Rows from block 3 of the decoder, named by matrix and row number. Each number is 200 + 40 x the weight over its row's rms, rounded and kept within 0 to 999. All counts start at 0. After the name is the row's rms in percent of the matrix's.
# conv: 3x3 conv (decoder.decb.0.1.conv.weight, 96x96x3x3), inputs 84-90, a 3x3 kernel for each
conv.0,077,191,163,206,209,181,197,175,154,202,204,133,147,97,303,226,188,222,151,186,193,225,204,174,181,189,227,256,148,185,152,230,142,182,214,208,270,215,172,138,125,267,132,234,126,243,178,244,160,300,360,182,225,131,185,175,193,204,189,133,211,239,147,156
conv.1,100,209,162,214,186,216,184,234,252,235,194,251,167,197,178,170,193,199,204,183,251,240,183,188,189,189,129,214,179,179,152,277,170,268,227,175,234,225,204,210,193,182,223,169,191,170,196,195,172,196,219,185,200,234,233,187,237,174,234,274,195,162,258,233
conv.2,106,202,204,184,176,227,216,218,187,261,173,253,212,228,164,142,195,221,210,125,156,156,280,311,123,252,182,157,183,238,176,209,152,249,121,231,193,206,172,208,247,223,224,214,195,197,203,215,192,226,141,196,187,267,262,164,232,170,222,214,142,237,266,198
conv.3,082,227,228,197,169,391,207,183,237,202,165,164,156,177,304,158,164,76,150,212,204,215,185,206,185,208,199,213,181,174,191,209,283,190,177,252,176,203,174,190,331,13,311,184,177,242,187,145,176,173,229,193,212,176,190,149,156,179,212,177,153,195,114,197
conv.4,084,202,174,215,200,244,195,199,201,226,197,133,170,179,223,209,247,113,204,174,208,183,172,277,184,218,190,215,194,190,225,199,254,143,239,239,175,148,189,179,85,337,170,140,174,189,190,177,206,191,210,231,248,189,208,233,230,168,104,202,174,157,251,185
conv.5,156,211,246,195,229,132,207,211,229,206,230,215,178,122,135,204,193,206,196,192,203,204,192,213,178,201,210,203,163,205,196,217,179,198,182,220,192,225,202,208,222,169,210,183,195,190,215,172,193,193,200,192,205,200,192,183,203,195,225,207,225,222,225,217
conv.6,089,191,181,184,190,210,203,190,211,158,182,165,196,167,156,188,185,171,183,195,216,215,162,210,232,208,188,198,191,290,168,233,190,228,208,176,194,201,276,172,210,190,227,182,196,176,202,152,193,233,216,169,180,266,206,176,232,171,143,150,150,178,255,216
conv.7,071,150,231,208,191,252,187,204,165,224,211,143,264,206,264,266,178,116,208,156,146,193,206,167,268,175,185,163,242,210,206,124,183,228,180,238,214,221,185,196,137,133,175,268,138,220,227,155,160,165,293,208,199,261,190,172,195,186,144,147,263,195,257,178
conv.8,090,235,154,203,194,91,203,188,277,234,164,284,135,207,13,149,221,301,214,217,166,208,198,156,167,187,245,170,213,214,216,171,102,251,169,205,186,241,176,205,171,263,218,183,224,187,199,239,188,101,205,227,235,229,238,228,184,190,172,119,121,222,287,184
conv.9,075,193,205,207,166,193,219,200,233,201,157,220,231,249,173,183,142,188,246,204,208,184,210,207,174,200,201,198,179,201,209,281,190,243,163,228,217,196,205,233,191,203,173,163,198,198,196,227,199,144,226,226,209,165,225,231,202,192,145,213,193,216,150,196
conv.10,105,197,190,207,217,188,229,203,190,210,189,268,201,207,161,192,184,220,189,224,197,196,208,194,216,195,182,212,226,208,259,221,209,175,222,224,201,111,241,172,92,326,75,187,190,163,206,195,220,189,198,225,161,183,201,156,148,113,243,340,270,214,115,145
conv.11,080,194,180,211,185,164,167,199,171,169,201,254,253,217,157,111,242,316,280,213,193,174,225,230,258,206,167,213,234,205,208,205,162,204,157,214,215,229,247,212,278,74,303,149,205,182,182,196,163,220,274,181,186,223,181,192,193,216,232,216,181,193,214,220
conv.12,059,224,272,196,230,310,240,186,151,207,165,225,215,167,335,178,172,102,187,153,224,166,184,183,161,159,172,197,161,186,211,141,328,206,276,225,211,225,264,200,293,201,195,225,218,176,210,157,220,168,218,210,196,184,187,158,234,205,264,170,164,103,180,203
conv.13,097,201,209,187,205,199,216,208,204,227,255,199,160,123,217,266,245,217,144,209,219,196,205,278,199,195,194,211,224,231,210,155,184,161,225,222,253,167,220,179,140,141,131,191,215,199,192,211,215,259,206,227,200,196,213,184,188,217,256,223,216,211,241,208
conv.14,136,254,252,200,97,193,193,181,233,210,249,204,222,178,249,189,206,192,237,212,186,198,170,195,190,211,209,216,197,213,182,234,200,172,216,218,205,181,191,206,148,136,178,213,207,191,183,197,178,161,167,219,209,171,207,203,155,193,168,249,232,227,203,184
conv.15,075,195,223,183,190,131,158,181,242,179,254,324,201,193,0,222,209,249,213,198,218,209,235,191,218,193,266,198,205,172,238,202,265,234,253,145,196,221,200,220,224,211,189,206,226,200,198,195,203,131,288,228,186,178,188,215,195,218,248,167,156,201,285,234
conv.16,089,178,183,170,155,259,201,231,127,191,149,134,158,195,210,232,196,199,192,204,164,196,162,147,226,210,192,206,184,149,127,141,250,208,221,219,171,190,260,191,126,323,185,166,184,144,236,184,244,175,229,168,224,252,255,195,141,182,124,277,131,203,214,189
conv.17,072,180,164,223,218,208,181,153,195,180,244,233,218,187,165,151,198,228,216,215,223,191,199,310,170,177,203,188,204,212,185,116,238,66,204,232,153,227,144,195,252,177,217,157,174,219,190,195,167,195,133,184,220,156,221,211,187,234,275,175,205,157,225,179
conv.18,093,214,220,142,218,150,198,194,245,207,173,223,164,248,132,229,217,192,179,203,191,223,196,215,181,192,198,198,178,202,202,207,200,184,209,206,208,198,209,170,243,190,233,182,187,218,179,227,203,244,206,187,166,208,179,200,122,211,153,196,173,182,176,217
conv.19,071,222,187,177,155,13,193,235,151,196,238,283,236,246,196,246,227,236,199,162,258,178,209,231,228,197,192,158,224,237,164,187,54,283,250,165,230,197,97,197,265,109,274,211,145,191,230,234,269,198,215,169,229,162,207,167,151,134,259,268,230,185,117,215
conv.20,177,212,180,215,203,265,213,171,244,206,182,225,215,171,197,204,180,184,225,224,187,218,229,232,224,183,196,181,175,221,207,238,265,193,189,207,161,181,174,196,215,230,195,204,188,185,176,204,142,173,171,201,178,212,209,176,197,209,182,211,178,242,223,215
conv.21,110,179,254,204,186,121,178,186,209,168,158,395,201,148,0,176,184,261,208,220,173,223,201,205,198,184,199,206,227,235,205,163,201,191,192,215,224,345,67,264,396,53,284,170,170,205,234,199,211,165,287,218,210,152,201,202,191,161,210,85,174,200,246,186
conv.22,077,209,191,227,173,259,216,246,163,188,211,234,193,205,231,147,208,190,178,164,221,221,224,199,199,217,188,172,152,195,143,217,272,206,187,231,186,251,53,218,193,203,233,235,163,243,236,180,205,185,167,189,227,179,221,227,234,227,240,271,157,193,151,206
conv.23,158,197,187,199,194,252,244,207,201,191,219,171,216,178,248,167,202,179,196,197,188,207,194,190,201,201,204,210,206,176,210,202,182,207,195,202,204,202,206,221,151,219,172,198,183,196,208,196,189,193,202,174,205,201,214,187,204,196,211,216,209,182,193,236
conv.24,079,182,256,212,208,148,148,146,245,208,223,234,185,205,160,166,185,228,185,191,244,197,221,41,207,171,249,178,113,174,165,232,277,245,167,220,219,218,220,212,236,91,217,202,260,173,181,189,221,189,132,129,201,207,251,173,170,192,219,150,151,191,115,202
conv.25,092,185,219,211,229,233,200,199,204,205,158,268,208,170,251,198,204,214,193,219,192,190,178,145,223,219,173,195,211,275,186,184,261,155,202,365,200,165,166,191,209,194,209,185,185,203,173,179,209,218,261,181,203,188,140,195,212,218,204,172,231,190,172,204
conv.26,085,210,230,216,221,282,182,253,198,216,161,125,250,275,402,199,169,137,209,174,225,230,187,221,210,177,208,192,183,221,171,160,211,204,162,212,139,192,142,239,330,119,217,225,205,243,196,217,220,122,105,248,247,236,208,256,235,231,196,212,259,216,224,153
conv.27,102,173,248,191,194,210,183,162,254,163,156,174,220,226,172,197,121,191,199,181,230,221,242,174,220,200,190,216,198,229,219,190,188,183,245,153,240,248,166,216,212,146,165,164,250,135,227,210,213,172,199,187,229,186,211,201,255,221,252,231,205,200,461,155
conv.28,074,191,196,196,217,158,178,206,184,205,206,261,127,154,123,230,232,227,190,231,157,218,221,224,167,227,181,177,245,254,161,190,253,206,203,183,213,213,209,206,187,209,236,207,199,202,219,135,192,178,216,179,217,232,182,116,203,193,260,198,201,209,242,238
conv.29,093,223,235,208,174,142,212,230,180,199,224,241,241,148,146,211,202,257,188,211,235,193,225,213,230,234,184,224,166,176,247,203,178,215,218,193,172,189,176,235,291,190,234,234,208,186,175,269,207,175,261,234,177,170,177,214,249,209,183,154,264,164,345,172
conv.30,078,225,197,218,121,266,130,214,182,209,215,290,192,159,100,187,182,238,247,200,249,221,222,173,218,219,205,208,192,250,130,282,224,159,173,250,197,194,173,192,193,192,197,202,227,198,197,213,169,204,167,203,255,71,193,230,233,180,186,208,244,119,182,183
conv.31,190,187,183,212,218,253,170,191,139,213,184,230,195,178,231,209,178,191,228,202,208,181,145,320,307,162,0,161,161,169,216,292,229,172,148,221,249,188,199,183,187,242,196,186,218,216,179,205,200,242,143,198,172,169,218,211,215,246,200,175,176,216,215,242
conv.32,067,185,221,212,200,213,270,254,305,230,209,208,146,222,305,195,206,165,189,215,219,226,186,149,202,195,190,202,147,219,175,138,376,217,142,270,167,180,189,163,172,267,196,128,216,202,183,169,186,266,282,181,184,142,152,280,234,213,186,144,180,269,232,270
conv.33,161,199,188,200,213,209,227,202,238,236,182,276,219,213,133,142,192,218,230,207,207,195,205,188,226,219,195,202,220,192,213,168,222,171,221,193,208,215,208,179,261,168,248,213,184,179,196,226,204,211,183,221,177,211,180,199,178,189,210,229,157,229,212,221
conv.34,114,196,199,176,224,228,180,183,176,175,190,213,116,205,286,211,187,168,148,203,147,186,195,172,212,207,203,182,214,178,201,183,263,178,143,260,155,194,192,217,196,179,222,166,247,166,251,211,212,193,182,196,216,227,209,178,245,195,185,133,181,141,329,164
conv.35,067,177,220,223,162,247,213,224,185,191,218,190,219,158,252,213,208,176,207,189,178,218,184,280,182,200,204,169,202,157,196,179,132,221,223,176,207,230,195,164,183,111,150,181,148,158,190,127,225,212,203,234,184,151,175,200,215,237,187,193,208,259,243,215
conv.36,135,190,205,186,218,277,250,268,135,179,207,94,250,195,286,105,204,116,234,210,204,217,212,201,236,194,203,222,205,220,211,241,167,168,213,159,199,175,252,239,331,85,282,205,278,184,181,156,182,224,187,160,200,206,227,207,272,194,189,87,238,215,396,177
conv.37,066,179,174,177,254,181,160,209,280,191,158,261,161,254,270,176,176,172,160,153,197,231,238,174,180,206,168,236,270,137,191,260,144,262,234,98,291,194,230,209,305,229,239,145,218,207,163,257,192,138,265,142,219,177,193,179,208,202,207,151,150,198,255,189
conv.38,159,185,177,211,161,261,191,196,184,242,201,266,167,181,192,169,197,185,253,229,179,189,267,283,234,232,278,271,190,152,165,250,306,147,199,284,176,175,181,199,174,219,231,195,200,177,154,232,148,169,208,226,185,232,245,231,225,194,181,209,143,182,202,155
conv.39,113,210,223,174,233,145,210,194,210,221,188,229,195,225,134,235,256,248,206,196,200,191,235,201,249,247,121,263,187,163,203,215,256,267,171,233,184,223,162,214,217,229,218,174,237,207,213,182,190,199,156,190,180,249,180,169,168,229,230,221,179,172,176,228
conv.40,103,212,216,223,188,314,209,191,241,209,208,142,150,109,234,206,172,208,177,192,225,183,243,222,188,193,252,201,204,221,177,183,189,161,155,213,203,103,282,124,200,278,170,254,133,189,219,235,232,181,259,178,208,229,208,146,83,164,194,243,256,241,79,116
conv.41,093,143,221,170,200,171,173,154,215,150,179,288,148,239,156,166,225,232,191,215,243,179,195,240,209,214,206,198,215,177,236,217,224,161,209,209,219,188,219,178,209,226,180,212,211,132,159,190,154,255,240,246,220,141,202,186,189,187,218,204,206,151,271,172
conv.42,159,199,190,245,211,221,187,191,290,221,220,199,183,200,215,218,175,185,185,203,245,269,286,210,171,235,220,215,173,112,145,270,165,214,161,253,142,208,188,203,183,183,181,212,195,199,200,195,202,180,189,222,246,235,225,215,193,166,177,198,214,183,209,178
conv.43,121,160,224,208,215,137,205,225,215,209,250,172,202,167,103,167,196,202,183,229,192,200,164,173,212,212,164,196,162,172,153,155,201,217,202,187,168,229,210,191,247,259,231,163,161,198,196,257,202,195,228,186,205,198,182,228,204,215,185,34,260,225,274,225
conv.44,091,186,120,174,234,167,174,193,153,237,161,122,161,198,95,200,192,164,254,178,212,197,216,261,204,199,233,189,227,263,221,194,143,183,193,222,210,207,156,215,65,361,108,232,184,186,218,334,194,173,182,217,192,209,203,220,251,212,214,84,183,195,140,217
conv.45,071,184,176,196,208,200,190,204,194,194,247,252,187,68,28,140,180,211,214,229,195,209,176,267,206,173,199,231,220,189,143,208,248,174,221,206,175,191,183,220,189,189,206,221,160,203,195,222,205,179,163,180,196,247,197,193,174,175,182,350,264,195,207,194
conv.46,105,183,241,213,217,254,176,168,252,183,177,113,122,189,219,245,188,88,144,188,160,172,228,236,234,167,211,194,173,234,207,223,173,192,186,166,210,176,196,208,303,199,265,310,185,225,224,163,197,181,225,251,215,144,196,191,266,213,211,56,166,243,319,182
conv.47,091,199,206,197,233,193,251,179,116,196,187,97,99,185,311,376,203,147,168,223,181,199,243,167,161,200,210,182,212,143,241,233,138,196,246,140,224,201,173,167,178,246,172,186,201,221,204,172,167,249,222,184,179,166,136,204,219,208,191,117,175,199,186,138
conv.48,092,194,217,191,207,230,172,174,174,197,239,229,275,139,111,93,237,178,264,232,225,194,248,205,208,210,192,203,176,234,186,230,232,199,250,166,173,163,217,162,158,199,227,227,232,155,219,179,202,237,204,166,183,241,140,220,218,247,147,193,102,211,290,233
conv.49,106,209,188,196,201,223,213,212,137,199,193,141,191,215,226,216,191,141,204,188,233,203,196,153,218,198,219,202,195,218,199,215,202,181,197,153,179,184,104,188,186,173,212,171,158,201,200,211,205,222,244,189,232,170,220,215,221,198,244,180,193,162,195,214
conv.50,123,192,192,219,225,173,254,224,232,214,193,160,279,176,242,114,199,190,241,200,221,180,208,196,209,205,216,184,199,195,218,202,205,192,183,173,188,193,202,181,60,329,114,213,178,199,214,201,184,214,208,183,165,241,166,208,228,197,189,264,210,214,193,195
conv.51,069,173,250,171,247,262,216,145,173,160,220,185,184,223,167,241,234,154,210,207,244,196,210,207,161,190,211,180,173,151,153,238,311,260,130,257,184,134,233,173,143,225,257,247,187,243,198,146,183,291,373,278,167,167,187,200,174,190,101,292,169,161,124,192