{
  "downsampling_factor": 8,
  "encoder_norm_position": "pre",
  "decoder_attention": false,
  "kl_weight": 0.001,
  "learning_rate": 0.0032,
  "beta1": 0.95,
  "adamw_lr_other_params": 0.0018,
  "weight_decay": 0.04,
  "adamw_weight_decay_other_params": 0.01
}
Rows from block 3 of the encoder of a small image VAE, named by matrix and row number. Rows with one number belong to one neuron. Each number is 128 + 24 x the weight over its row's rms, rounded and kept within 0 to 255. All counts start at 0. Numbers have three digits each. After the name is the row's rms in percent of the matrix's.
After each neuron's rows are labels from the 100 images, of 14976, where the neuron reaches its highest value: "colour at peak" is the nearest of a few named colours to the mean colour under the peak. Only what is clearly more common there than usual is listed. The data: photos of plants and fungi (iNaturalist).
# fc1: MLP up (encoder.blocks.3.mlp.fc1.weight, 512x128), inputs 64-127
# fc2: MLP down (encoder.blocks.3.mlp.fc2.weight, 128x512, transposed), outputs 64-127

fc1.461 071:144134157128129112138117166087084115129131156134150169091146106167151121091147130128142126155110127128188139088122103131106120125134160141128159063133122171126132120154106104151134122142095153
fc2.461 077:161172133129114147116153143159101100170117113132112083174111129089132129093119149150186108102106149127159144155167131155161100133147142096146133115115134155161124131148129128155085117149148144
colour at peak: black

fc1.65 269:058091101159161164127123140132112132136123136120099129121120161094146125104101138136119150130145154123116079115111111122143164109132142095178121115140142135141134096181133115132142146085121123
fc2.65 141:165151117138107122107170130139121109126121117103145151127130147122098130134182094116161127141107100156124143156155134157105087129141098112130132136168117148152108130120123153133096177177140115
colour at peak: grey

fc1.10 077:115136103134127135134123116128075137118121104117089130155155135119129161131146114113108143153156084136140110108142079105164206118128157139110145121139109148091133123139161097125116124114116115
fc2.10 093:090128122137159088148154158146133159144080143183142079170129099151139126151128144126127109103065151132150099131122163121132129165107109141088122148107143128138112086155140102111132119116131115
colour at peak: brown

fc1.297 092:149174088137130102151119147122120107081147088116168121104086114122127159133110151150124118121113138136106151140090141118129110137131118138116166112148114163122127146121138136138175156133138129
fc2.297 108:126126089142118071090161087152112139162111141111159100129121159131114120104148177148128154167091129171105113127140119156140144136106155066157135110124135105168152135136108095130135119136108148
colour at peak: yellow

fc1.502 080:162115112164108143213116085147128121117145105123173150098098118153157135135106111140168156106168113159143105151136110135090114178132120086123153111151155142136144116136169145122097143096132088
fc2.502 085:111107108082098101082138134176155092118154131145139109143152132134150130084134139120135152138088135089092096145101154097108129118129095125075112123122132147083124098099167129133146161171148119
colour at peak: grey

fc1.285 073:111103118089141133147112152106140113125137102116095138118096167146076080144152155100184175140146106076136130136130118139110075180129098149121163108094079124113120100133131108122166149131114117
fc2.285 084:123134126103137124110141095152124137149132080109146142117196121111166119145117106150069094112110142128113125119105092096123169145115152097111115107105104162130144081163087174144094124096095136
colour at peak: grey

fc1.473 076:043150099170118105169143123127079122154142152112168123109139104113072136163128150152143098116117150156137098105146112120134142155169113115144133141192140165115121128116124146137119137144137133
fc2.473 100:149135106145127096119136120151131113139130131128138162088153106120128105136156148140120112162079126111129138132156052134146186096136148159099095122127132133088103085119109159138101098160137165
colour at peak: pink

fc1.245 070:155102130133098159115138106113066097139114133100138141150132164128173101162175162138120137150141158139131156108138123119108138111077162092087106158118125104110158127119113130165138173083161144
fc2.245 081:132120145140141126124151124167141156169119099153144153106112152127117132084093138154142133097120173149103129113145114165114153144147092157110137104105154119124127138141143115119088127183171122
colour at peak: yellow

fc1.306 064:133145076116151073112175108141149132102100122143179129150104115105096115152120111119140135131126144084127144187141120187125114120150097148088120103159156135127106087119105103170108168127143117
fc2.306 088:126136088145115138154163117127158105132158126123086150123129080148140129102135115122122152126124128118146127136141151112110098129126105127097128149078097196151109169147122165160169085122110111
colour at peak: yellow

fc1.96 101:144169177147148098127160125134099132162130135099126087135115112147106131129147119064109181124143117153113133114163106112118145141098147137115143122119167157138143104100095092115160130139130149
fc2.96 122:129080157113137128116178096167135096092113103130112145111133165132148134135121151121113109122119164118118119114116136135159119104110133073134143109143095157142116145127175112140065146151136094
colour at peak: brown

fc1.399 067:086113141136131120169120131120136134116145085129143132132135204116131137147179148153143121145153110123112186147171134139101182110113122145122143166147154085095164087161160129138116125137166140
fc2.399 105:124123179130128117131150110123174102155126112135118104117128070102149140117073136168132103134100134127140078109097153192109120106137096118127157142188150157166124168120116161146088128132107165
colour at peak: pink

fc1.503 074:095113113151104107142107088109124151104110138142152130142136126125125099146125104136170157119111104122130169124135155103149160125122101096113143154145140125175139088077094124143160110102109134
fc2.503 085:142107148120097147129143171128141103136174136145144145157093157109161134145126165119149080169143138162137100134121159131092113118094153143132103098141110129141130135153174109124128150148200128
colour at peak: grey

fc1.504 096:120081100118158156112149094173109120118147184142106138163158163101116107134117131127094139156134110140125135126103119103105129129182122177133136130095130125119093144147132163121097097124080166
fc2.504 092:136109148170118114144103131132160106108121137108187091127088150121109145152141128093116103126140153109160122117115159152159125150131104117090117177113148172099107115134123096127119139163124146
colour at peak: pink

fc1.284 093:125111106169128103126165113142112139122087090162130120109119116123097151119124111117182136137104117154112109173108155126163173179142141111118127135105088121138110113088064146167135105117184152
fc2.284 119:153126095098137144130129127074124101136143148138096118146150117164119109114130183131139124148145123098169136085108094108137115121119102162165132115084113174141081141160166109115169115120083131
colour at peak: red

fc1.171 067:081177145155131116151156125139170144148130115143083125112112094113126171124110088110108141143128138117143107136147108139105131178121134153144101124140101140144103161120108131156146113160124145
fc2.171 081:107125141161103146092115132103129121115132136153121163103123150151138127113140112117098146104103115142121132123145136140176100126122105129116151102164145122085134121136106074089131121115094122
colour at peak: brown

fc1.137 176:122168096110149099111146130161110154118114133173144090128113090073147145102136104120126119116094165136126117093098121115124174156107131145133124123111116117148114157116127107120131165159151091
fc2.137 118:125118091138107149127173122104138112123151100101127109132125160103130159118138075117190130147114108186161141141085128177052158126129092146102140100134121123118123127119137102158085153150121172
colour at peak: grey

fc1.274 099:137135115160135160159151113161150116133123111131162077108138124159170156115100108138118082135162131105146128126146146132124135108086105145135098120103117172130091133138111158154169168124097111
fc2.274 088:180142148191114122157110139128152098118104124140143155127079119086105136066128160101103150148094109142117066143175131149095162145135126127137153135163134116085131106148132096091123091121119145
colour at peak: brown

fc1.356 074:149151134088138117115148154101083133124086162139128126118165159133173123120122106099134137116102152122194146109119148119149105134124161099095119129135125185099150153124121128100095181143104148
fc2.356 088:120167109121127073121164150122136115092117158117125101151159111089156087131129111134107196126109140120138097176089106143099119116061151112092148161141132150109138134121157112103099105116122100
colour at peak: black

fc1.458 082:092165121119117162126122147117152163166144133079150105168155157142118119147084123109095103084140090091123110147180124151095149131139137101135131144164142141102156153131118124121087142153137093
fc2.458 090:173097111144159080129110094083116100101105133129123150145155072112144136155142128132160144127159106134130120091162134171118120102120127147168138124094158147159124144133119178126130091121134139
colour at peak: green

fc1.189 080:150084149130135171071142139164104125107168138171116120118144131093091116160141158131116145157107172128133102132091146138148133157141146161102071128148124110124091131116144093119141142170114148
fc2.189 091:160180118172148151121141138147140133128111148077107108132159103169142108142135106122165162158145130102147092117132101132125112127117107114150102118107142049120117120153121129122143118121102109
colour at peak: grey

fc1.343 108:145137121108168102155140181088106122128179152148096112107129152126153137116095113134137119128133135117126131159139092118134092114093116110132134108138148184107135137095084120171141156159084106
fc2.343 117:140142106098108125133125100175135116151125143147139169111140106148172129103113087122158120137120107135126098145106119101099140124133148117107144137116140161109123123123108153120110171087117116
colour at peak: brown

fc1.13 078:126138119150098137081132129157105085166117112135147112119129128113111111106124094169143100110175136183116140115131147126086107130099154134125128101115155126141152079136118153078165091106144124
fc2.13 121:114136137179174129134115067154134128074126168125091155122085151130081153135127140151150125166154153121127104129166165130149099133130158109131129142111115165138153143112141095107153158095123093
colour at peak: pink

fc1.505 081:107134116137090113141086085111168139126073153159148127116123145131169129112153125108079114081152155140111141135107120130128120167128150137078098122140137143127125100190109154118112131094131156
fc2.505 094:160141108103113136143126174111127113068155156125094151126119122096131127139116172143166125113134140099150075131115137115160139121169115119072143135121120136155122114147101129105120092159112108
colour at peak: brown

fc1.136 188:114130106079147125127116116093171084119096161132105092127132094171164196132125130107119103123136110172120177145140131117169124119111139120099145089126107125093130131151162124161142114106095141
fc2.136 137:139103119179143114158139121115086081122124086132169127111123118101137163112137112151142129127122131099109128136118107175146138092141122117123161077143164121093100140135115126115126127130157155
colour at peak: yellow

fc1.43 107:134103120157124087192124108118132116150139156112185133097113131194109141095169153083088097113123157131153090104150104114166106140115124176133121115150137123108137165132119147116134155140150119
fc2.43 076:168102123162099132177146116107174166083118148120125145102123124086128128154167156104111166104126090111114105089127097123091125144147157127114117105108173107122110170100076110144148098106149144
colour at peak: brown

fc1.49 074:154160112143137138152111109098122094073093105134113157133167103143124105125116114116121133137128068129128182111160121154107112096135154160135098113170105161100141111123131133145139104137115107
fc2.49 098:149111134145095162123143129142100142141111139126105126183136133116112150144143085156123143129137167142096123095131142116169164074121117166127126122134128167123119155130112126161157125151145135
colour at peak: pink

fc1.258 072:117160109119142140086118164103118151125146105107163145124100150156098124160140109142146126127164129148141109093108121115108126118131117144131153124131146155111158123186132179093147141186114139
fc2.258 096:137149106097113102094133145080157109146096147145080151162118157116108101143165113084085089135133135170154155097143081143081139118133099095149118158135131125113114115163142137111127109140138099
colour at peak: black

fc1.21 072:139140077153148134145143137125055120132119125109157124087141085134154121107120172154132115131134151130115132075161079140094125120100129134168152133101161126137135153126125147071149127109123084
fc2.21 083:126151133152102109117153148128160101143142150165118141113159148129115112105116131125111127147121103116135186096137159102117150091120140070150131096131118158110111128144128088106123152181106153
colour at peak: green

fc1.348 079:123122114161128122174122137105149151149143124130127099095149124120119077127131151154136087143142124106101114138161095114172153141134109126147119138123087165096098113114124113155112161182141186
fc2.348 093:101106129123125120106124078106128118128137101134165137126117090106126159132132100140108123109111140135140160149138117125121092160132119129110174127102166096152147117146105131097096109166132173
colour at peak: pink

fc1.149 091:153101125117133114132157149136119105116088144130124124109125140127099085105138124104140098149118156110146144109111089187142159130098141118108165117132180182195121136115115148170113123151151139
fc2.149 121:135137140150115144166149088152116120116121111127115154149109136120123139120098109137110143136160195139211104129109116114123144131114095123134163147159089189145135153118114106159129127120141169
colour at peak: pink

fc1.272 080:116100152142150132102154127172096147102120133150120121130129118138128192130135101170161141150131130143168166126059162161159116166144127129106136112143129162081165108096143124156157121148112107
fc2.272 095:132122159113094147176166131120137157114109114156151132115116140139124162159118176071154149094108128139154113101126151092129104131131090118142118158141154144108153118161108114153109183113149145
colour at peak: brown

fc1.420 076:157090134121130130119128151154126138134116132098143144128096160129126145144167110119131116134102121170123129167085109114095131133106129106100159154092159187165124120102094118117152101160145139
fc2.420 116:091144140139146127142122118133112202124088103118127131152168157143127139139143121102115132146141133158142122142149135130121110146121105122146130115127127178119133107184177138130094145131159120
colour at peak: black

fc1.413 096:170150041131165117149159091127149152124120108151147121118137108136159167093117162113133094121146112118083131094161105103128105122108104155073124108132128157112154168145095136139117117141131142
fc2.413 109:119132108160147137102115105130094121137121109123098149115145134089123147140121146116122097085109092133103134106160147130115116125115098077095152120149155148128180154115103084106156118125147116
colour at peak: yellow

fc1.180 115:116144168173114168130125120140109138130159069123169117146159144139135101122081097117124113163094101101159158074129109084156081121111142146100140157139121167099115151075106155141168099142106098
fc2.180 127:123170108115119122143153120126144176154166172123107101119111139119103103155141118109114085136155193160140116127089144167138133142124112111113096190150132154122096128138117113150099170112139115
colour at peak: brown

fc1.457 080:121121088102113151134143071127121127113110104144090109106122129117095132154158115083183123133115123128115068120109114192123147132158131131153133172142120176127084158131113131142122122110147123
fc2.457 097:160124121113117128148133090144123117101098130125167167143095135149091123141115132129113144162128131150160141111108136105134161132150084134118105128157102177153090113115116116152130103113161128
colour at peak: pink

fc1.222 071:105119118133116123127147125112136117125152165107121114115125081130088094128118120145156123151095165126183138136153120081150162125152096131109130146090141124134125085141130132107116153105176137
fc2.222 114:151139107121158120138152128076124128155121154127093132103101094137108127101140123134132134141129118098117161172175093111112143094130155098093160171082158160127124128156110111109145149168133119
colour at peak: white; pink

fc1.41 106:136132155122108131158091133124134156154091133123124138119125130091094129160122098133137124132120167164152105157140148137139107079131143202130126119128110154081095132109111119114119120108097134
fc2.41 117:167089117146134108132138070107132103120123101189104121152120133106126126129110137177112096120106113152099108097094166144131106122103159138136156129139126153155127137123103162100093125151146091
colour at peak: purple

fc1.100 076:123151142121115137103124123092102118096114133179132118084146141117117108154161132163144079101185170119133123113104128091112114138128109114102100116131123162157169137170142077171128108129120066
fc2.100 089:141115120101139142140128153137139100110089172164128095104176100136128136108151122079143129142131111155112139155140133135109182140127148129141123153139087143116104108102171140118132104116170106
colour at peak: grey

fc1.187 079:149104131124109171080131125106100076111159123110078118126123177164176136105129141122143109116100119124116121087150084117153154111149137106121107154105155162140112113116129101116128152123150143
fc2.187 085:121116116121156120121073151079176152134109124122132149150177122137106112107098167129123153146143090117091165130127121137140178166141109151160142092106114140159123124125106165129084120146087132
colour at peak: green

fc1.358 072:133088093139153129158130128125108135129122142144158142161060128106112115071098124104098158055111127145156126079111116174130143162143130133125133098140118128142164148103116184106125137129156147
fc2.358 084:101134132124102170109148094105161132141125119127128138131118135117123157160106080137083143117142093133069110162108133115149138133099166170131130126118118097139132125101127143127103150097125143
colour at peak: brown

fc1.247 064:173142144119125132096130136129091122123124119131191145153162124135147130097118102103177106175108144116169118147150120129116152093103122128174138153123123114132120175116161159143132140109114142
fc2.247 087:099139149071110135141127120135151100114193140160134100103118139107146142156145110143132145086109111123124146096122127162138131145090130162092134149092127106127133091119117128145147134102104123
colour at peak: grey

fc1.296 127:154126130113102086097125120086142113122136118145132106112122100117135170102126129107139129146112128106106118104083151115136139126131106138107139111102144134094110121109140135131136136145151141
fc2.296 171:087115145111111150145111135095129182098144148106086091089122099113159135118106095116110132109167113130155145112155139152133133111113128141156127144155160117126141142130158135126073160128106126
colour at peak: brown

fc1.252 088:112155124122081116177142117148090112115127121155125119136184158142083111151172118155110144131114100142149090176112154164101172133153111163154127116156119171128130155131126180137111148114113093
fc2.252 111:095123139149167141119108101159112126082123123114156139114134124114145088170157139174150091125072130146149135144102125147132164124115091151139118123150157169153098099142146140142064127166154139
colour at peak: pink

fc1.78 081:143150146122119131123099118097138090143117151104152133121162108151103099103156124125186133166147124091122086128135139112148089126097117116119136126111100099110096178082125163147137117138140142
fc2.78 081:074137106123141114108168170138119091107105108178127157163144124141102161076143153175128114142093105141126157158141161114154148104095167144147125133106094156143137079151134126131113106111138115
colour at peak: grey

fc1.394 106:124100131144136124111142122133157100142074128129148171066161150085114174131123102168134113102105121113125094076106146122117153137118119149151138118152152142131100134129139114109115133109107106
fc2.394 176:124135117091112113100110148135144142102157103153148087090122120115145120124120146154168103139115132120134112066114135132136175125117070145159125096115087146162115153122129132155111134164132115
colour at peak: brown

fc1.102 068:110152124105092153108112117126112155122153155131131113104127133163172163126103100075150115125092144162120093127129139109132152117151132111124143093135143119120112108176156139136135142156159114
fc2.102 097:118132167096092126116079147111152131120091151144117157160130123113128152134066116178102163137162109089136126136104132107104105153104141107125122116119129122159136113126133175137097148087120127
colour at peak: brown

fc1.92 084:157138116094144115140168111161123146140112107139105141127147124125108158160141163117108136122152089109099123162133100141100159145106140105146151157152153227189167111125093127089106138105117127
fc2.92 101:120145112136123089130106110106136130106117123117100125127158149078154085171105155110118123123099133113144136106111142160143099110108159104126118100153126200132152109126087102113068144149152133
colour at peak: black

fc1.362 076:105145129133108115124180131098160156112100150135121090148132138150151139126114124134160136104125114157134125120150123130148113129171082119132085180146175133107106146141122124137123090140094066
fc2.362 082:138109143152148130115132101086137141105106099119174184104120132145139122121139105103140153158119151122135112142104092133141137118127128113173134125152099093190167102179117112128141106106112164
colour at peak: brown

fc1.250 118:165125097128123118109120121098107129083160097101092087134153140141154161149135102146100128101159081148166157099166127165124117134135138149110131108141109109096145145142147104090125102158104134
fc2.250 103:114138082099134100130096137109129164129145170106105145122146122126099163105153112107137120134167113144142126113134129096115123152143097094169175161101121112114144098149168139097144114170114092
colour at peak: brown